python train.py --model="multi-label audio tagger" --dataset="read English sentences (LibriTTS-R)" --train_examples=15625 --n_mels=64 --hop_length=160 --input="log_mel" --spec_augment=false --win_length=512 --arch="ecapa_tdnn" --norm="groupnorm" --activation="celu" --weight_standardization=true --depths=[16] --kernel_size=5 --stem="single" --widths=[384] --num_labels=200 --init="xavier_uniform" --optimizer="soap" --beta2=0.999 --lr=0.0037 --beta1=0.95 --shampoo_beta=0.999 --eps=1e-08 --precondition_frequency=10 --max_precond_dim=1024 --merge_dims=false --one_sided=false --adamw_lr_other_params=0.00071 --sam_rho=0.05 --steps=6100 --batch_size=64 --epochs=25.0 --lr_schedule="cosine" --final_lr_fraction=0.05 --warmup_steps=300 --weight_decay=0.0 --adamw_weight_decay_other_params=0.05
Rows from block 10 of a small multi-label audio tagger, named by matrix and row number. Each number is 128 + 24 x the weight over its row's rms, rounded and kept within 0 to 255. All counts start at 0. Numbers have three digits each.
After each channel's rows are labels from the 100 clips, of 14976, where the channel reaches its highest value: "responds to" is what is common among them. Only what is clearly more common there than usual is listed. The data: read English sentences (LibriTTS-R). In brackets: how many of the 100.
# c30: last pointwise conv (model.blocks.10.c3.0.weight, 384x384x1, standardized in use), inputs 128-255

c30.159:106164110101097148132164146099118112146133118129091149175161147144153140173094140124116097158091178125137155104146132150116129155087113146137167132137099144089184119120130106124171144151099103161128152120132119129160154105124091128131107141125142130089151121108133105119146141108156138094128143108113137174123084149105147096129132118121133136110157128080135154146107153077141139146129
responds to: the word "a" (54); the word "with" (47)

c30.330:131138119102119139136149139129093169130144185131131113153143136146089114119139133104095156123140158116127154147129116134105131107109153128110115133100158140109135129130128188146104098119127118112149112125102128105169136138145088118146144159117120103147141108129118129136162167134165138093165171127168192100097144084178146153154118165096109130118135137111163119103110131113109086123159
responds to: the word "them" (25)

c30.113:133124164138136117119105135149115140114137144119112144125147120117121123133102106112145139096125125099137126139123180103136143123125122132146156119056134067116145145105102072097124148154129097130127126077167124135084119145131123090088150151118087124119170109084086140128097182138132150093108073144140117145116118120144144143097136118119105146122166117146130165173151121126132121085114
responds to: the word "first" (33)

c30.261:130106120085117142151137143084101149116104146156136116067138148131121138145135145088165118120082177083146109134151158141128176144167160127098079131095124108089142148136143108162124100179113142103146119176113097152135137106153117115100097117123102149119166083117105162112161083128128154135179140147133094100135147128119150119150118136098131131130092110096115113123114140127142132092135
responds to: the word "they" (25)

c30.143:127131146071108126138142093127121129182114146143128113090155141119121077143122111133144121138101137156147146138132091108148135132156152129125163127117178109174134138101113141142171133077103110127059152132154135148108118131121131132133109159149128107115111128139169132122145129127114139136137145115086123157153132084102136154117142098120114140111137147073102096102164151133109109082120
responds to: the word "so" (41); the word "put" (27)

c30.49:117110120090095126076163191117091125136111120098113158111108129108145125133142173088108160120165122074145165168104113131101158118136097118127149127151155129115200093133163122138113143129148093111126154147146143115150121137109108104131134137149151094109119105179071104111124123111133116077141058124095126104143131146120158149128145142107117119123147134109117129090128129118125151114155
responds to: the word "has" (40)

c30.13:108144117099116122121083116117136142111122137109143114147114110148116134092128103115128128126127089190147121112130073112143097154138115120148131139126126109195123135127136195157113113097117157163090108168101141104142134103124135096136071124132140126126102121132129092123144110155145138135127139131103132117141122148157136095119125091135109116105135157121145140099132109131160139156130
responds to: the word "just" (45); the word "had" (25)

c30.180:159118131107186131124111121138145132103160131143156105059113139167175102177104169122121128120137131093114101153107118091079119090122132153142094137173163143104175106145140138084182123102115127140119099101151167119133104132072143126089125139125125167111112112124123170123086119130129088150129114148093116113149163112130153094123151135138173130133118123133121098139120118126115121147112
responds to: the word "we" (35); the word "thought" (33)

c30.165:149174108157082166143139121135147104111125117123152104118090142133145117156117129143143099116123137113134141132140081137105158113176096103128126146142135159111088147151125167097142151137145135109127133095117114108193097141128144114152177154116108110136118175152088126161090120087129148088148111114127145167124130125146108101144152148133133189129118103117090117167120120138158129147093
responds to: the word "don't" (48)

c30.77:107122128085117150120162086133136176126108136129114130127116154154113094143141166129093109147116143087089199183105104106140124123115127135150083136149117110164138113128139104110149120126109091103169117143133127188138141220126126122134140086118114109165127130139150125132110107109169145118175149131153136138126122102145089097133121147141143169151104100107145109147135121115148127132166
responds to: the word "so" (44)

c30.234:104141148083099125150136100173074122138157164139137126098132131166106131141120115121127133140115085203155125133134114106138104115115114139120155142143151148137133144113126124119144090108148101169095150122102135141165075130108083175125138108120159141117110106121118142130121143137117121121146102162137087100111184098144166121120140147125145116068095102078129138118117119130126161108148
responds to: the word "went" (50); the word "on" (37)

c30.218:179127115186082124121124139172124084155172135148121159139087118086121127103174164155146123138124094113152126120131143175111138089146125115198156153147092119117138131210099145117131126098165111110138106106116135128110151127131136109147139155129132115130164093111144140171118095099116122109123126103115119161080128114095136139113126130148132128176143149107123118135112122142151090109125
responds to: the word "in" (89); the word "his" (36)

c30.80:121121090093132138148163101117097115158136130092149093146132123138168114118127124127109140131121145206108112134117121116145113123131141124126163115147121104123115142128120134135184160107135127097133109151149115139130139119144132123153120113156148111120135148182151120127147132136113144127103143109133123179116135116089137108082136092140116095129154072091152152139143128180102150118110
responds to: the word "don't" (32)

c30.7:162122085074177154102101172113143128140123156107137101080110109157158115127149111136152140140121117118107124107136153142104167126106132150126142130081104096134125125082142117132127140111141149149109131122165129155121083115106139130145136112135109121140132112114124114137131142145098140086101112129082148146145113124149138093161135137144126163172148131133114111155126143078126125111136
responds to: the word "can" (30)

c30.354:123122132157116172121106157144117135133109122130130113151112147119129144111126100128119131098185163118126105098117092141100150117195154132146157098124145150145092143128171133141105086131115100075151113114135098126112166091109125109139135099130163149115106118165138097121114179127117119154102146147113142145118141146154167113131132145106136105138144124159142075169125135118136170105142
responds to: the word "with" (91)

c30.173:095124135096079093087125150154162105089109115124177099187166151120116157101163129140136128121120081108139115124116107132094121119114099063128125110112116139168092104151125142132123123134104101108173133163124143140140112092141135156147128102114147124115138124137151120161115114131146120144138123150116103118134148135154143185132139099120097099170110144170126155141162136158133137133115
responds to: the word "your" (47); the word "for" (28)

c30.3:124115151115123130172111152169111114127153121154156137106130138133149120126128105139134087094134132136152165136120103139116135110146108145113080140125109148139203110155097081114104109152143127139089115124118129146097112125155126107143121099154129139132132114118140130111100130116116099149114119131126132130122111143147137118112160174138163101141123120123161146129123099125158133161072
responds to: the word "for" (72)

c30.66:129152106085122094083094159137092109143118133134112108134135125136152127128092140099107101115112113136110153086108088174138142139127132144166156132106105189137112117129130117108143115116134169133089127132135093113073139138137129136117147139152121118073143107151166130140152138114135113158105114152099109136103121152142126128109154136140129115120156146135132145134096147094117134104144
responds to: the word "is" (70); the word "that" (36)

c30.23:118134102116105106179111143123201101112107095087069132131149158143133129117177133137117115110160173120078094175148159103153098137143171139169128097136140123078133160137101107099157114124121070100137153139120155164118132117106117101152156107108116172120089086115179097134109133095127125149173114148174161065150117095106115107150107124155149146093118152102150115144125153122090082154136
responds to: the word "without" (27)

c30.71:134116121130090121116145121128139150134148128133143160127147141102125122122151175094122139107094119106110098107112098112123124106131150108129134132124118135142179119122111138111121115098098135105109129146147153088147118097116109133146073150109170144147074109128107143106126122141143174127086155095110100192124158085136149075145139113111138126110159119126173112136144145107127107147131
responds to: the word "were" (86); the word "they" (38); the word "we" (29)

c30.339:113116131116132137102108108093107123082115173146153130090148110132147165105167141137093123135127105121152148094181159102175126098122141141104148120100129142127108110136123117148103151118134129134138119168132117115134111114139115142163158147120107130145111143130153069142108109141125104141104132150117147120124132120165144110174120144142122135160139134121136177120107128099169152166162
responds to: the word "them" (46); the word "am" (29)

c30.124:125111144093150116152147122140116155109138111151114106129144140142128120048112119139160132106130166116087123162096167142115134135127109132145131120151104112125116144112143149130136098131172178130126110122148139112139155152136136101088185115167099111124126130104121106141137114130115139160181146142146107106155112113107149099149099119114141131120107153130122159078161158101142129135140
responds to: the word "can" (30)

c30.136:089125122179168170111161108125131142116151137093117147123110137134172132144171099095120158146112103131158108115142152117141127137136152119106163138117142150120130118117144156152085115119150127098066127096127125158155104125132101116157128158115141118102094136101109108127132108113088083107151168142106141145124165133153170154101130123191125124132099123119160101139145127112110126119106
responds to: the word "i'm" (29)

c30.236:085145152107078131100126118140147092084136071108125159121166140148133130172125178144114163158095156115135132152106137180186153089097138116130134094114114105089128142155144126160141130117116105123092084086134148109091123095116094093139191160127150143092174127166138129119132101185104127116134123091126124152145098097102156180102134152153145098111132099110116155166116136136150123086153
responds to: the word "for" (25)

c30.118:112104095120099109101109160131129118085127107103143139120107135161096173134165127147090111107146135076134108139129105110151136156131110151121128110094114106136149161148094085156130136131161092173140084143141128103129110119155145162099192137198113122109139112193128176161125099100115125131155101133114110146158150150133129124128140101135112137110130130131119124130114122077146135142129
responds to: the word "is" (34); the word "her" (28)

c30.37:096167158144105119107122146130121106121152109161129129130152072170158154119105182123160129135136091126136123130104115098145132105109115097119134116170134115110124138153172159174102090176128128133140130118103100128125114121143128131120145113118096147111155156100111089117155147140129123097108080162101155112133106142137124132140132116113134106156137136139100168115133136101156119096138
responds to: the word "first" (31)

c30.318:152095124136129160116108098132172118118130139119143114137141119140130126137114156100143143079193113096094149136142154116130145132157151089135185086098100117088129128118141155108137128097155164152130114098145151103076134130099165105133127124142106137150118121146135136117118143129132125145151101171109104159150106157147121111101130108114102128118124124165139146103131117132153105167130
responds to: the word "about" (46); the word "must" (26)

c30.146:108149104127118097147105143138112138136113121108131079112125091099151131106150112163183125085132145127120150155206121106120129110151145106135162089132145112168132170122114161136165118107126108123122113126108139126146146138117124146140113144137126112093109138167101141106115136146147119125129140183064139106111126128101121176096139168119126126126158113126112102120097154117109120091118
responds to: the word "some" (30); the word "upon" (29)

c30.264:121136117143115091171120109130141133127147134115138120103108147132126176146118167141132090112112138143128130139136103132134130109180156113175112147163168162157075166128140099138118124112139163104117130135168148112143139118091132137144149154127146108105131157110124070119149144149121159102165089112146129123110188095101119155097149118161137105072160161125123140162128103102146158166148
responds to: the word "on" (27)

c30.52:134107105117091131110091116132151093129128144132159129107154174134100141130146150134129112103149101120130181118126194134145126105135125106151141083126121126109097081146109169159144113134131139122114103093122132068125119138122151179128156120128150129089165180169116093089096103127120113156166129160148175129122140102126163123120134141148148144100125090088089124165094180131151136128123
responds to: the word "back" (41)

c30.303:104109157096059165131134078173111113097107129180131120139124120068106132119102155130126108093141127188102118152109127107092116076109119127136122124111152114152084157085122147090117145133141121098174128094108163137120128152123118162137095090104129128086091195120105134154094097108106123107134135140125116145087115146150109147116141106120172153120090152126106127121120115124127134143102
responds to: the word "how" (46)

c30.21:073148084116120093149152112112176137095097125140079115141120151088141154113146140119122103111121135159085124128114167117137109131111138141177135115127118136127146132126116100115128125124149115111139137161085151133134144150128173093122168150117122127147112112103131116113095144081102121129137135114189129073169135082128097130120117114182117123084099100112124155117090183139115090134143
responds to: the word "i'm" (34); the word "is" (34)

c30.250:130097117141105147096104160142136110140149119138134137113109120136132154132120096097160118154100100118136140078116114140136094136148135098147167161131107116129088112149134169126137124110103109134134138088092127121174142137109133172132132166145153114104120164121119112117077145126169103098127085108156096141150106138158118100177151114116115110146138113153139130121159129150149200094147
responds to: the word "on" (51); the word "their" (36)

c30.342:140109126101128108119124122129135135148094146100117105168092153110114123177154144148131119119108100118155114094145144095144152119131115160140135120110145115116135117151141118123132101098116133117089137120103121131110136120151129131124083119135121139096182111103127143125121095147144109194110116141128097135124133121110073120158148131096137122111094115175147108140137184107130197126168
responds to: the word "in" (64); the word "her" (35); the word "our" (30)

c30.42:145181156136135112152171164114176118154098079107120132160126130097122134110155099113144156087163102157077131109128145093136130132109193094152112110120138100073114112135083103125165100095120115130121191147118129120122164141164133121150146162138110118147104147121120109122098140074094124133155121130173127091171185122147099105141091121165134128112114142122133105112133115127093146106138
responds to: the word "don't" (34)

c30.366:127163169117106160136120138141140172119142160133132144147132132134109120098144121120121121132123109160124146154106133099104096137134127121110138138107083136153124096144120138117138123145123146130139130097205113158139105166094153135120129175087153064128101136092133077106144130126152103128129137145112109150146108133152136116103124124127143098124128160121130104122116137159160105104132
responds to: the word "more" (64); the word "than" (46)

c30.275:167116130085122083124103114128128116120153141126112103123121138103125156128080140137135134140155138170158104127110142148110155139116145148138133077103123138146139112132119096140140118119126112139126142128105142152139148143111155123132162145165125158103120101127103144109129154188129100132101134126120163109126095119112162055130137163114148088110133084102157175113096144157141176139094
responds to: the word "on" (28)

c30.4:101123118135113109161184113109143157138124109117085161162136124079176131126125132112080149108128162173089105141115178071137108146119154157172138131129129162109144112134120093123150090132134093140148176174096159138127137162167143076117159143111129122120119075122137130095100137072094160166129103094197122094141125159130117129127117123137139117098137180163119125098111188137088089090132
responds to: the word "is" (47)

c30.348:107131119098090186114160172153137120121107136132054113140098197185114136123163156119076098117138113132104119185124132130128121140131124142151104124156129139163114140112099098108146086125174107108086098146147127159213109144118143160124127087159127141147136093109158090123159121147115133119144140145116133122143141155120110137128153145165117134112120113132076165141117182150143142144121
responds to: the word "i'm" (51); the word "am" (25)

c30.256:138126108154154104107129130164113097132119153142106119140188084106146105123114100135130110140124124143135165130187121101172107139135135142121159117098152120178111102121144135130155161148121128114133170164129162145164110102143113117126170097131143126124168136177115108093185136111126101149107167121150117151146156108109129142126152112105111129146154106147139108114121142148124147098087
responds to: the word "how" (30); the word "but" (29); the word "well" (25)

c30.301:106159129107078166116101112128161091076151119138165168110127141135154144143156165104086106133114138145125139155103110102131089139152110117112111151133138139126088132140105094139145115150148125118127206155106108154132153147158106123146141141163145138118138151134155070120127103114076105106147148124143128099091132160132142157137119142117115125130111104143127116154138072147154152123125
responds to: the word "a" (51)

c30.12:110130124144143146086137106138125119130141138135145135162147123098102113116123172110174128151122089114114156115153154128109099122106116119131134163115163088126141107134113103073158100124086130155166105128138145112140141137145127123139131114131119096124135128109129139153090110107127115104106119120115126109141123171131127140081132162092085120119155135108134107145109156176122092143143
responds to: the word "come" (80)

c30.28:093148094084165123130120139100109127104113144112131174151151140132126123153108137099132124140081106087165108077170144138142137124129148135080153136124108140109097120129156160114136165144118129084151176135130136168084139078139131168141145154081118155131168111124109133144122163141156089134118151144138114139124093178114188131136103139128119143088137130110139156109121142102107134122079
responds to: the word "for" (36)

c30.2:107166106106101132150135139124091130157137118134159153162094156122136143126140147120134114178083101173119157136124130110124116125114116130142163141174114133165110085146104168105151097118097123135114115128126122128157063119083134137161094101123127121139140137078068078158121091100141149097150147149119106137136123146111133073106135150178125111110133115132148116159115114122130123126130
responds to: the word "some" (31)

c30.181:108159111118184132132148166109128198111130135100165117092127124140142196120102117088127127169149099141159153095116174143133152146129119109115102138117110159179113132120142095155133107164143151094120148111155117144144132122145083115135125166120091098177147100097131151129095112131098137119159132133130126125092131136142163107111123114137145103115108157112106154101118136100124124121106
responds to: the word "is" (64)

c30.353:128133146103102130163108133126120178088137123156137147144120145110132142178120136128122155130125080209139141133133099132139101121134139125157138162106137100141144105120117087132132126132135204122121123165125125138134092067109111130161139167119157128130109114121113066174138135105145105106125150137135111150105134168123130131105124111171150124093126113138140117125140060107142120120160
responds to: the word "a" (84); the word "the" (74)

c30.68:118113114114120115106099158122075145161117156089122094154138114108102159118139153118108139159139115124157128097124128122140111116090135137196115162109117127112124167142106088068128100101096141165115105137133143115135109119130124134128137120130123134097109114108130133151114131135132122144126119123084104138138141144140167094088147117120145136122142123104149096135114121121089147123103
responds to: the word "just" (50)

c30.235:082120112131128118095174145143136132113144129120106058155125111125125095108125158129119120135170116102148169132096116132164144127092104143156108154108097142160086118125146126132129124136125109124136084094150132102134153149155193126142132124114140133110147159111101063109135132100092141134110136131103138117123128129115122141094132153109142122119099169141101129134145135088093143129104
responds to: the word "some" (75)

c30.137:102119112109118133157095075136136109105094158129138141129142105102116119153186129132123149166120136107103137138161174135122157108078161114105103082115102137158096158158071113152082114137160126091096140105128162142111148121170161126131104088081117166114165114083141115110141096178115114139121115139130127123070096133143137124102147125122101119085130083152118133150127102107160116106114
responds to: the word "in" (91)

c30.346:152130094116121128100153110134131137177138136122113113167119104111134133144125138147107112131110140127098111113131105122155168141150143139145126140137151097155103122121120125162149146135127107137123141180156106133134169174121111132127116127091119121110111108091100201152106137069142167158126121126143136124192089122096114068134128130129106123120129111144115124138145170123126100085136
responds to: the word "we" (29)

c30.213:120095119141106125116127145160175104140101107113130101146122145137140083099149107127081121147156116101174118163138145125102113099143165140129113134149125179108126087195134108104146093096106131119113136082110158142122101116160201143151143096129130114138149163092151092161110082154096139192135138122117117192117125134106092091137141112161131146133127106116105124135130125139127147099134
responds to: the word "in" (57); the word "their" (32)

c30.208:097136093116079160103144140133115143140104098150162134143080134101123145131147139159133134135117091154168114118147113143091152100110154106132128184104149129140088175129118128146154136158164124089139135115118140138145131129125119149163111121113141135184127109132123121127109132114140143096129130179119106123109138161156132146091136061132131125164170155170108124134103107088120136112101
responds to: the word "so" (32)

c30.214:177124091118099124105117124127182104108128170092147107119153140113113131124110121162132134105119126131148171132205097143107139133126139090126123106105137149128132123157086151097065112097107149157151149133148135148119124090116178092125100142150118129097140101177128108131120092170168111174147132161138131125156158124189177103135091092149098138095156128145126117102146112132144063123130
responds to: the word "for" (28)

c30.69:099133155097106131120108140133158114087151135105127165164124123173102129115123133098153127106098140114160134104160097134132153125098126184139094155158111165161121136172118108068129122154145108102134164131179130137084126088130142156180148100157100110134116128127114133165127139119099140099134154092131152113110145140142186113114120077146113080093100107128141129136134108137125139160115
responds to: the word "a" (61); the word "such" (56); the word "in" (43)

c30.131:107117178101180146143134122103111097161126154122155121145114149133153158126125105126129111132140124105110149153144173100089105137127157118159161158091131114080152182088138146146129130121149126138151131127156147135159112130134140140131116126147141133121110120172121122125105126178098192126106162108161124123145112140099136092136147121138089156096128161087137095124118155109148158148110
responds to: the word "were" (87)

c30.182:124109103110130126106133113083188127141166163085116177153134142082099177140122160143120124126135113127197086110149105104171130083126153141102161120103141158106121099168107147134149139138154129118054112132126124119120063155097125176123161165163145126087113135100138140130089095128129135165086135136102086121158160144094114131134122153098144129132094122129103159116125129106150130162146
responds to: the word "have" (81); the word "been" (44)

c30.121:156122101102093179078086114111144101179136135114134160105130165114150114135129146120134068161153129131127152116098127107099106143164128192140151140129133124114157102139127106156103117136149120145149112123095141169174134092118179125113169135118154142114187138128140101110148132142092111093100158096125094130112134102141131104095120116125146123152123165138094108176129121151162130109099
responds to: the word "two" (46)

c30.225:126131123116093149152134151144120155119153150152101130128102106122136142145065145104082125154116077143156149108105101089147138114125125128159119150148110118133145140176137133121132155143134120132165125136132116113158120209159133141104107135125112120112114145125150111093108133113157115112135084150137119102132120110114161100137128161097128152150173167085129132171108148133114113099143
responds to: the word "has" (61); the word "been" (38)

c30.368:094120110132107114119127133108142108100113136106136093138183128142137131109116134111088122165154104095144073155104103149152152159105119193114128149128130117191106108151132137117129128134100095109136155154135143121129143127126154124146119143073132128137127116158108135130103122150117115146108143136117152131104131145118116158092134130118128150129138137150140102118123132079129166116087
responds to: the word "come" (66)

c30.61:123158136121096115117125115110148137122138125107144160128163157129117155167138144125100138102118139124142115152164131107142145124103172113152156113155111141126153106133145139152147140132096137148158145077132155124121108094118141152111157120147115122121167128165157152132118119122105117140154099153128151113125180115146181145104157107146158145069136148096102122121082149165120097131134
responds to: the word "back" (42)

c30.72:148116105093144152104098112118169158128132123143082126102108098116145135145133146117135095131098138100150158132114151146118152145124124162127086139160163077129121128122143111159205163148121130141127146181121140182127111135133136146130170122117126136132096170182114107128118146123137135120133117108099137116167109104119120133182098151136145136130140117156105144104155120099133104133089
responds to: the word "so" (58)

c30.107:136129146130123117117057100126139125080117155122152115138126117092107153181145127138122143088122122134098157116132103133129121092152117092124097151103109145169137143151102117114120129099168121109164127114148124147116096160135114147150123120113121170170128120095081127079119129101103093141118133154116130158101153098142118193148138136124125149117157130091118101161140109140121104116129
responds to: the word "were" (84)

c30.43:088125107132136098156141117112143129125131128105096116140147138105150123102134129103150104104127148128130118177145098126137125122123144152161160127147102132073150108122140118115145121132148103100165122177102134199127146180131155098111174133113138136168145146133144128137120124084054136123128128126157157102135116125113098102120130134129144133072134145118105121124122112100089145080118
responds to: the word "is" (32)

c30.73:090113112147121122096168126128101136154118086112096091145130120122109128102129122151176129126092180140126125125155155142161096145098099131167126124124127110156129138160112134130080086132153114130108132100149085121112126152125167113096121110137156114129176137117184119169092102180111123160112139140107146129150125099133099134132146111113156107144129141143128146171099108091151128129100
responds to: the word "in" (59); the word "with" (26)

c30.381:128098127079114144133103102096165136151125133130135122133165105146147101121119167114117145130112115178139122101156142141122125132169075125095140085134111174136128091135121122102140125134138091150121121143125149098096111082111150122165131092105110105112113137124104140139154139129153109135112159119115117131129108121156112151112130126134130105128169109122158174138143142142115124118118
responds to: the word "have" (59); the word "left" (40)

c30.108:127127118136121136140170120170083129138141121101111130130166104149169086095125178123125136144159147174103145148098146092127136116145152144103138134112152097105128147102100135122175175153134098076160117103112149132165125129118121132121107137143120125120157164128098127162102074133111115135146140105116116139101099105125118137120109131094121110096111120184143124119150105119090114120121
responds to: the word "a" (61); the word "how" (34)

c30.65:132140105146124149096157155135090113140084146146113182128143108123103111132191140122133096143178096166122143118114130112162122125170160085087168124137123105122121158118095111132176123123094113157116098109113125145106120104104112145114141112121088125146113111138149150143134123121098116136149123152123115124143099091156137119093129120146124146110107113133090137118117116128108155104137
responds to: the word "on" (38)

c30.289:118134128136103121084154099120168119107105139092085154137119158146129159098166164090088112143075138107144102160116109126121121142167150142144111148161136107114147109139106117098141151145190132136125194170119105120138112121140137091113139110181156155105136142115144138124097104096092087131119112115166135105096156139129153169117064140083111119102176106151081148113140117177124146116122
responds to: the word "a" (49); the word "for" (25)

c30.209:095151133123139120150122114168135095148122074110123130162177125117128077159130134121107144133110131111120128163106136150162160143134121132148139118082118145124126189154126093154134119142142116105099078090109136106140141093075129109085173135082109174109140117094130146143125091136139125103090127096181131149151103114139139132135192133132160136099149066126130116144121136100130098092135
responds to: the word "back" (27)

c30.38:127098151153107120109117116217091107122124104162122160137136109152142126130184089093110104130101112154108086163147156105115122164132116082084116102128168142189126081141088130074114124175089127139126092152122130155118153130134097134134107146142138163126097194128125091106125097113139151121119106154079111163175115113114151145144140135156156095134145131146148163146134095079119121143103
responds to: the word "about" (27)

c30.363:116160119134070140143117078121149121122118120099116102142166164165123143147151097128121140173151070101101148138113123128166092119163127141132130123129114133127151167120080072068116106093133111130114113122125094142166149148122144130098179146102138154110140159136111063113063115129133119135123106113113130127111082142148127114128142124131140106119165141139132108138152161152120110139152
responds to: the word "come" (28)

c30.149:133111141120082136065093112133164095148126111109105131207086137149110143101128158119137081118078147126182128115105100115119118113134119151175089133137099118108121129156118140148120139124101117093178138142121140130152135137145104140109102102119125130123135140160137110125139111122110144114098146142096128144155115103119116146162111111152123131099125134090114177107118133087118080127101
responds to: the word "have" (29)

c30.88:104140111130148124174143086137108144105084133154136102123148103106111141105128074110136107127143134141133168154146192135130101141118139160108121138110146107141086124144117152180198115148107149175110086142113122153114170116129101090124124092132136126110137093115151163112133111116104095119126133155105115113092135176124126118116150180145174122093077107189117112114130092124108116140108
responds to: the word "them" (36); the word "something" (30)

c30.32:111172133143136117130164125109113129136126111132097136138092161107139124143143120170110134114134188163119105156132160138168104155140145141133118121126129121103114126143151099116177106152115126139130208164139163159157105137136164086112153120166125168125136086140115083122096098087100125092106105125158154094134166121137143122080104140163130128081143126105122148114137151155113085122135
responds to: the word "were" (37)

c30.24:176119103086112129115100148105125146113158143102131092134113154137136122080133166080157123159150114090138099109144135135115135109129162167124136095154145142122131103169093114111105072106117127125135119106166149159130153114105123072107154123094146131139153143075139096148124138124105110139090137153090096159138164091128090117103136169143128149122105134119111120147146191111145151094113
responds to: the word "they" (39); the word "more" (28)

c30.205:141107145096144131096118103153105096116154108099143140127144117126116136111099125129083147126111139200192140115114128132126124074093127166166137136093148113102101136104132094143136178116145146121147117152178098155124100116171108165149123113136133116111124141147125123104142126127141152149123112131124159142105114112163095084143085099134140145176127139148139143118130093079122142118158
responds to: the word "your" (27)

c30.196:144100130113132121166099113097130106114103148124145148129152129181157112130153104142124119135097127124123153150086170118141115119125127136133160147118136154077194129145117110152132149128136113174096142133106169140130151147096082154130132137107121100094116127148103128132150175164105132138115113139066119125091098111163159150166075131145137147115128135156192149113140143105082127144097
responds to: the word "them" (45)

c30.336:134136139105161125146112136115102135077141141118150142161128094127098126129137136115139108094105119107114116100154136139114102146111152093145133093100107120149118157106098132119206127138089153137128155114136108144153119107117145144126118098165141119107110155099128123143112166104097136095148112088128120105158106083121130129138102139164174152130116139108127176115104135145110116112087
responds to: the word "so" (35); the word "when" (32)

c30.230:120148077137081120152159089107109106113126145085110192098140130116096135144120107153122148097110192122182145128127056079131136121148090127125160138143141138086135154112095190142097133136142108123126137159096113160126152165113120108136126123181150138128152128096081137121131114152146142096155120136147104140104121152144178137108117141133101138116108086131110136118124147102123120152107
responds to: the word "a" (76); the word "for" (30)

c30.360:131149111149114141121124113116125120140132113116115107118160134171109145141166152141129134150163125175100181126141099096163114110144138129118119096126158099124112149101106104106130090081113094147078102133088144126142153142150135118128161111140096101114162127141112118120114145122150118131139145092164156117109145092151123132111125185123139111131133123122180090156119120138125100155137
responds to: the word "how" (44)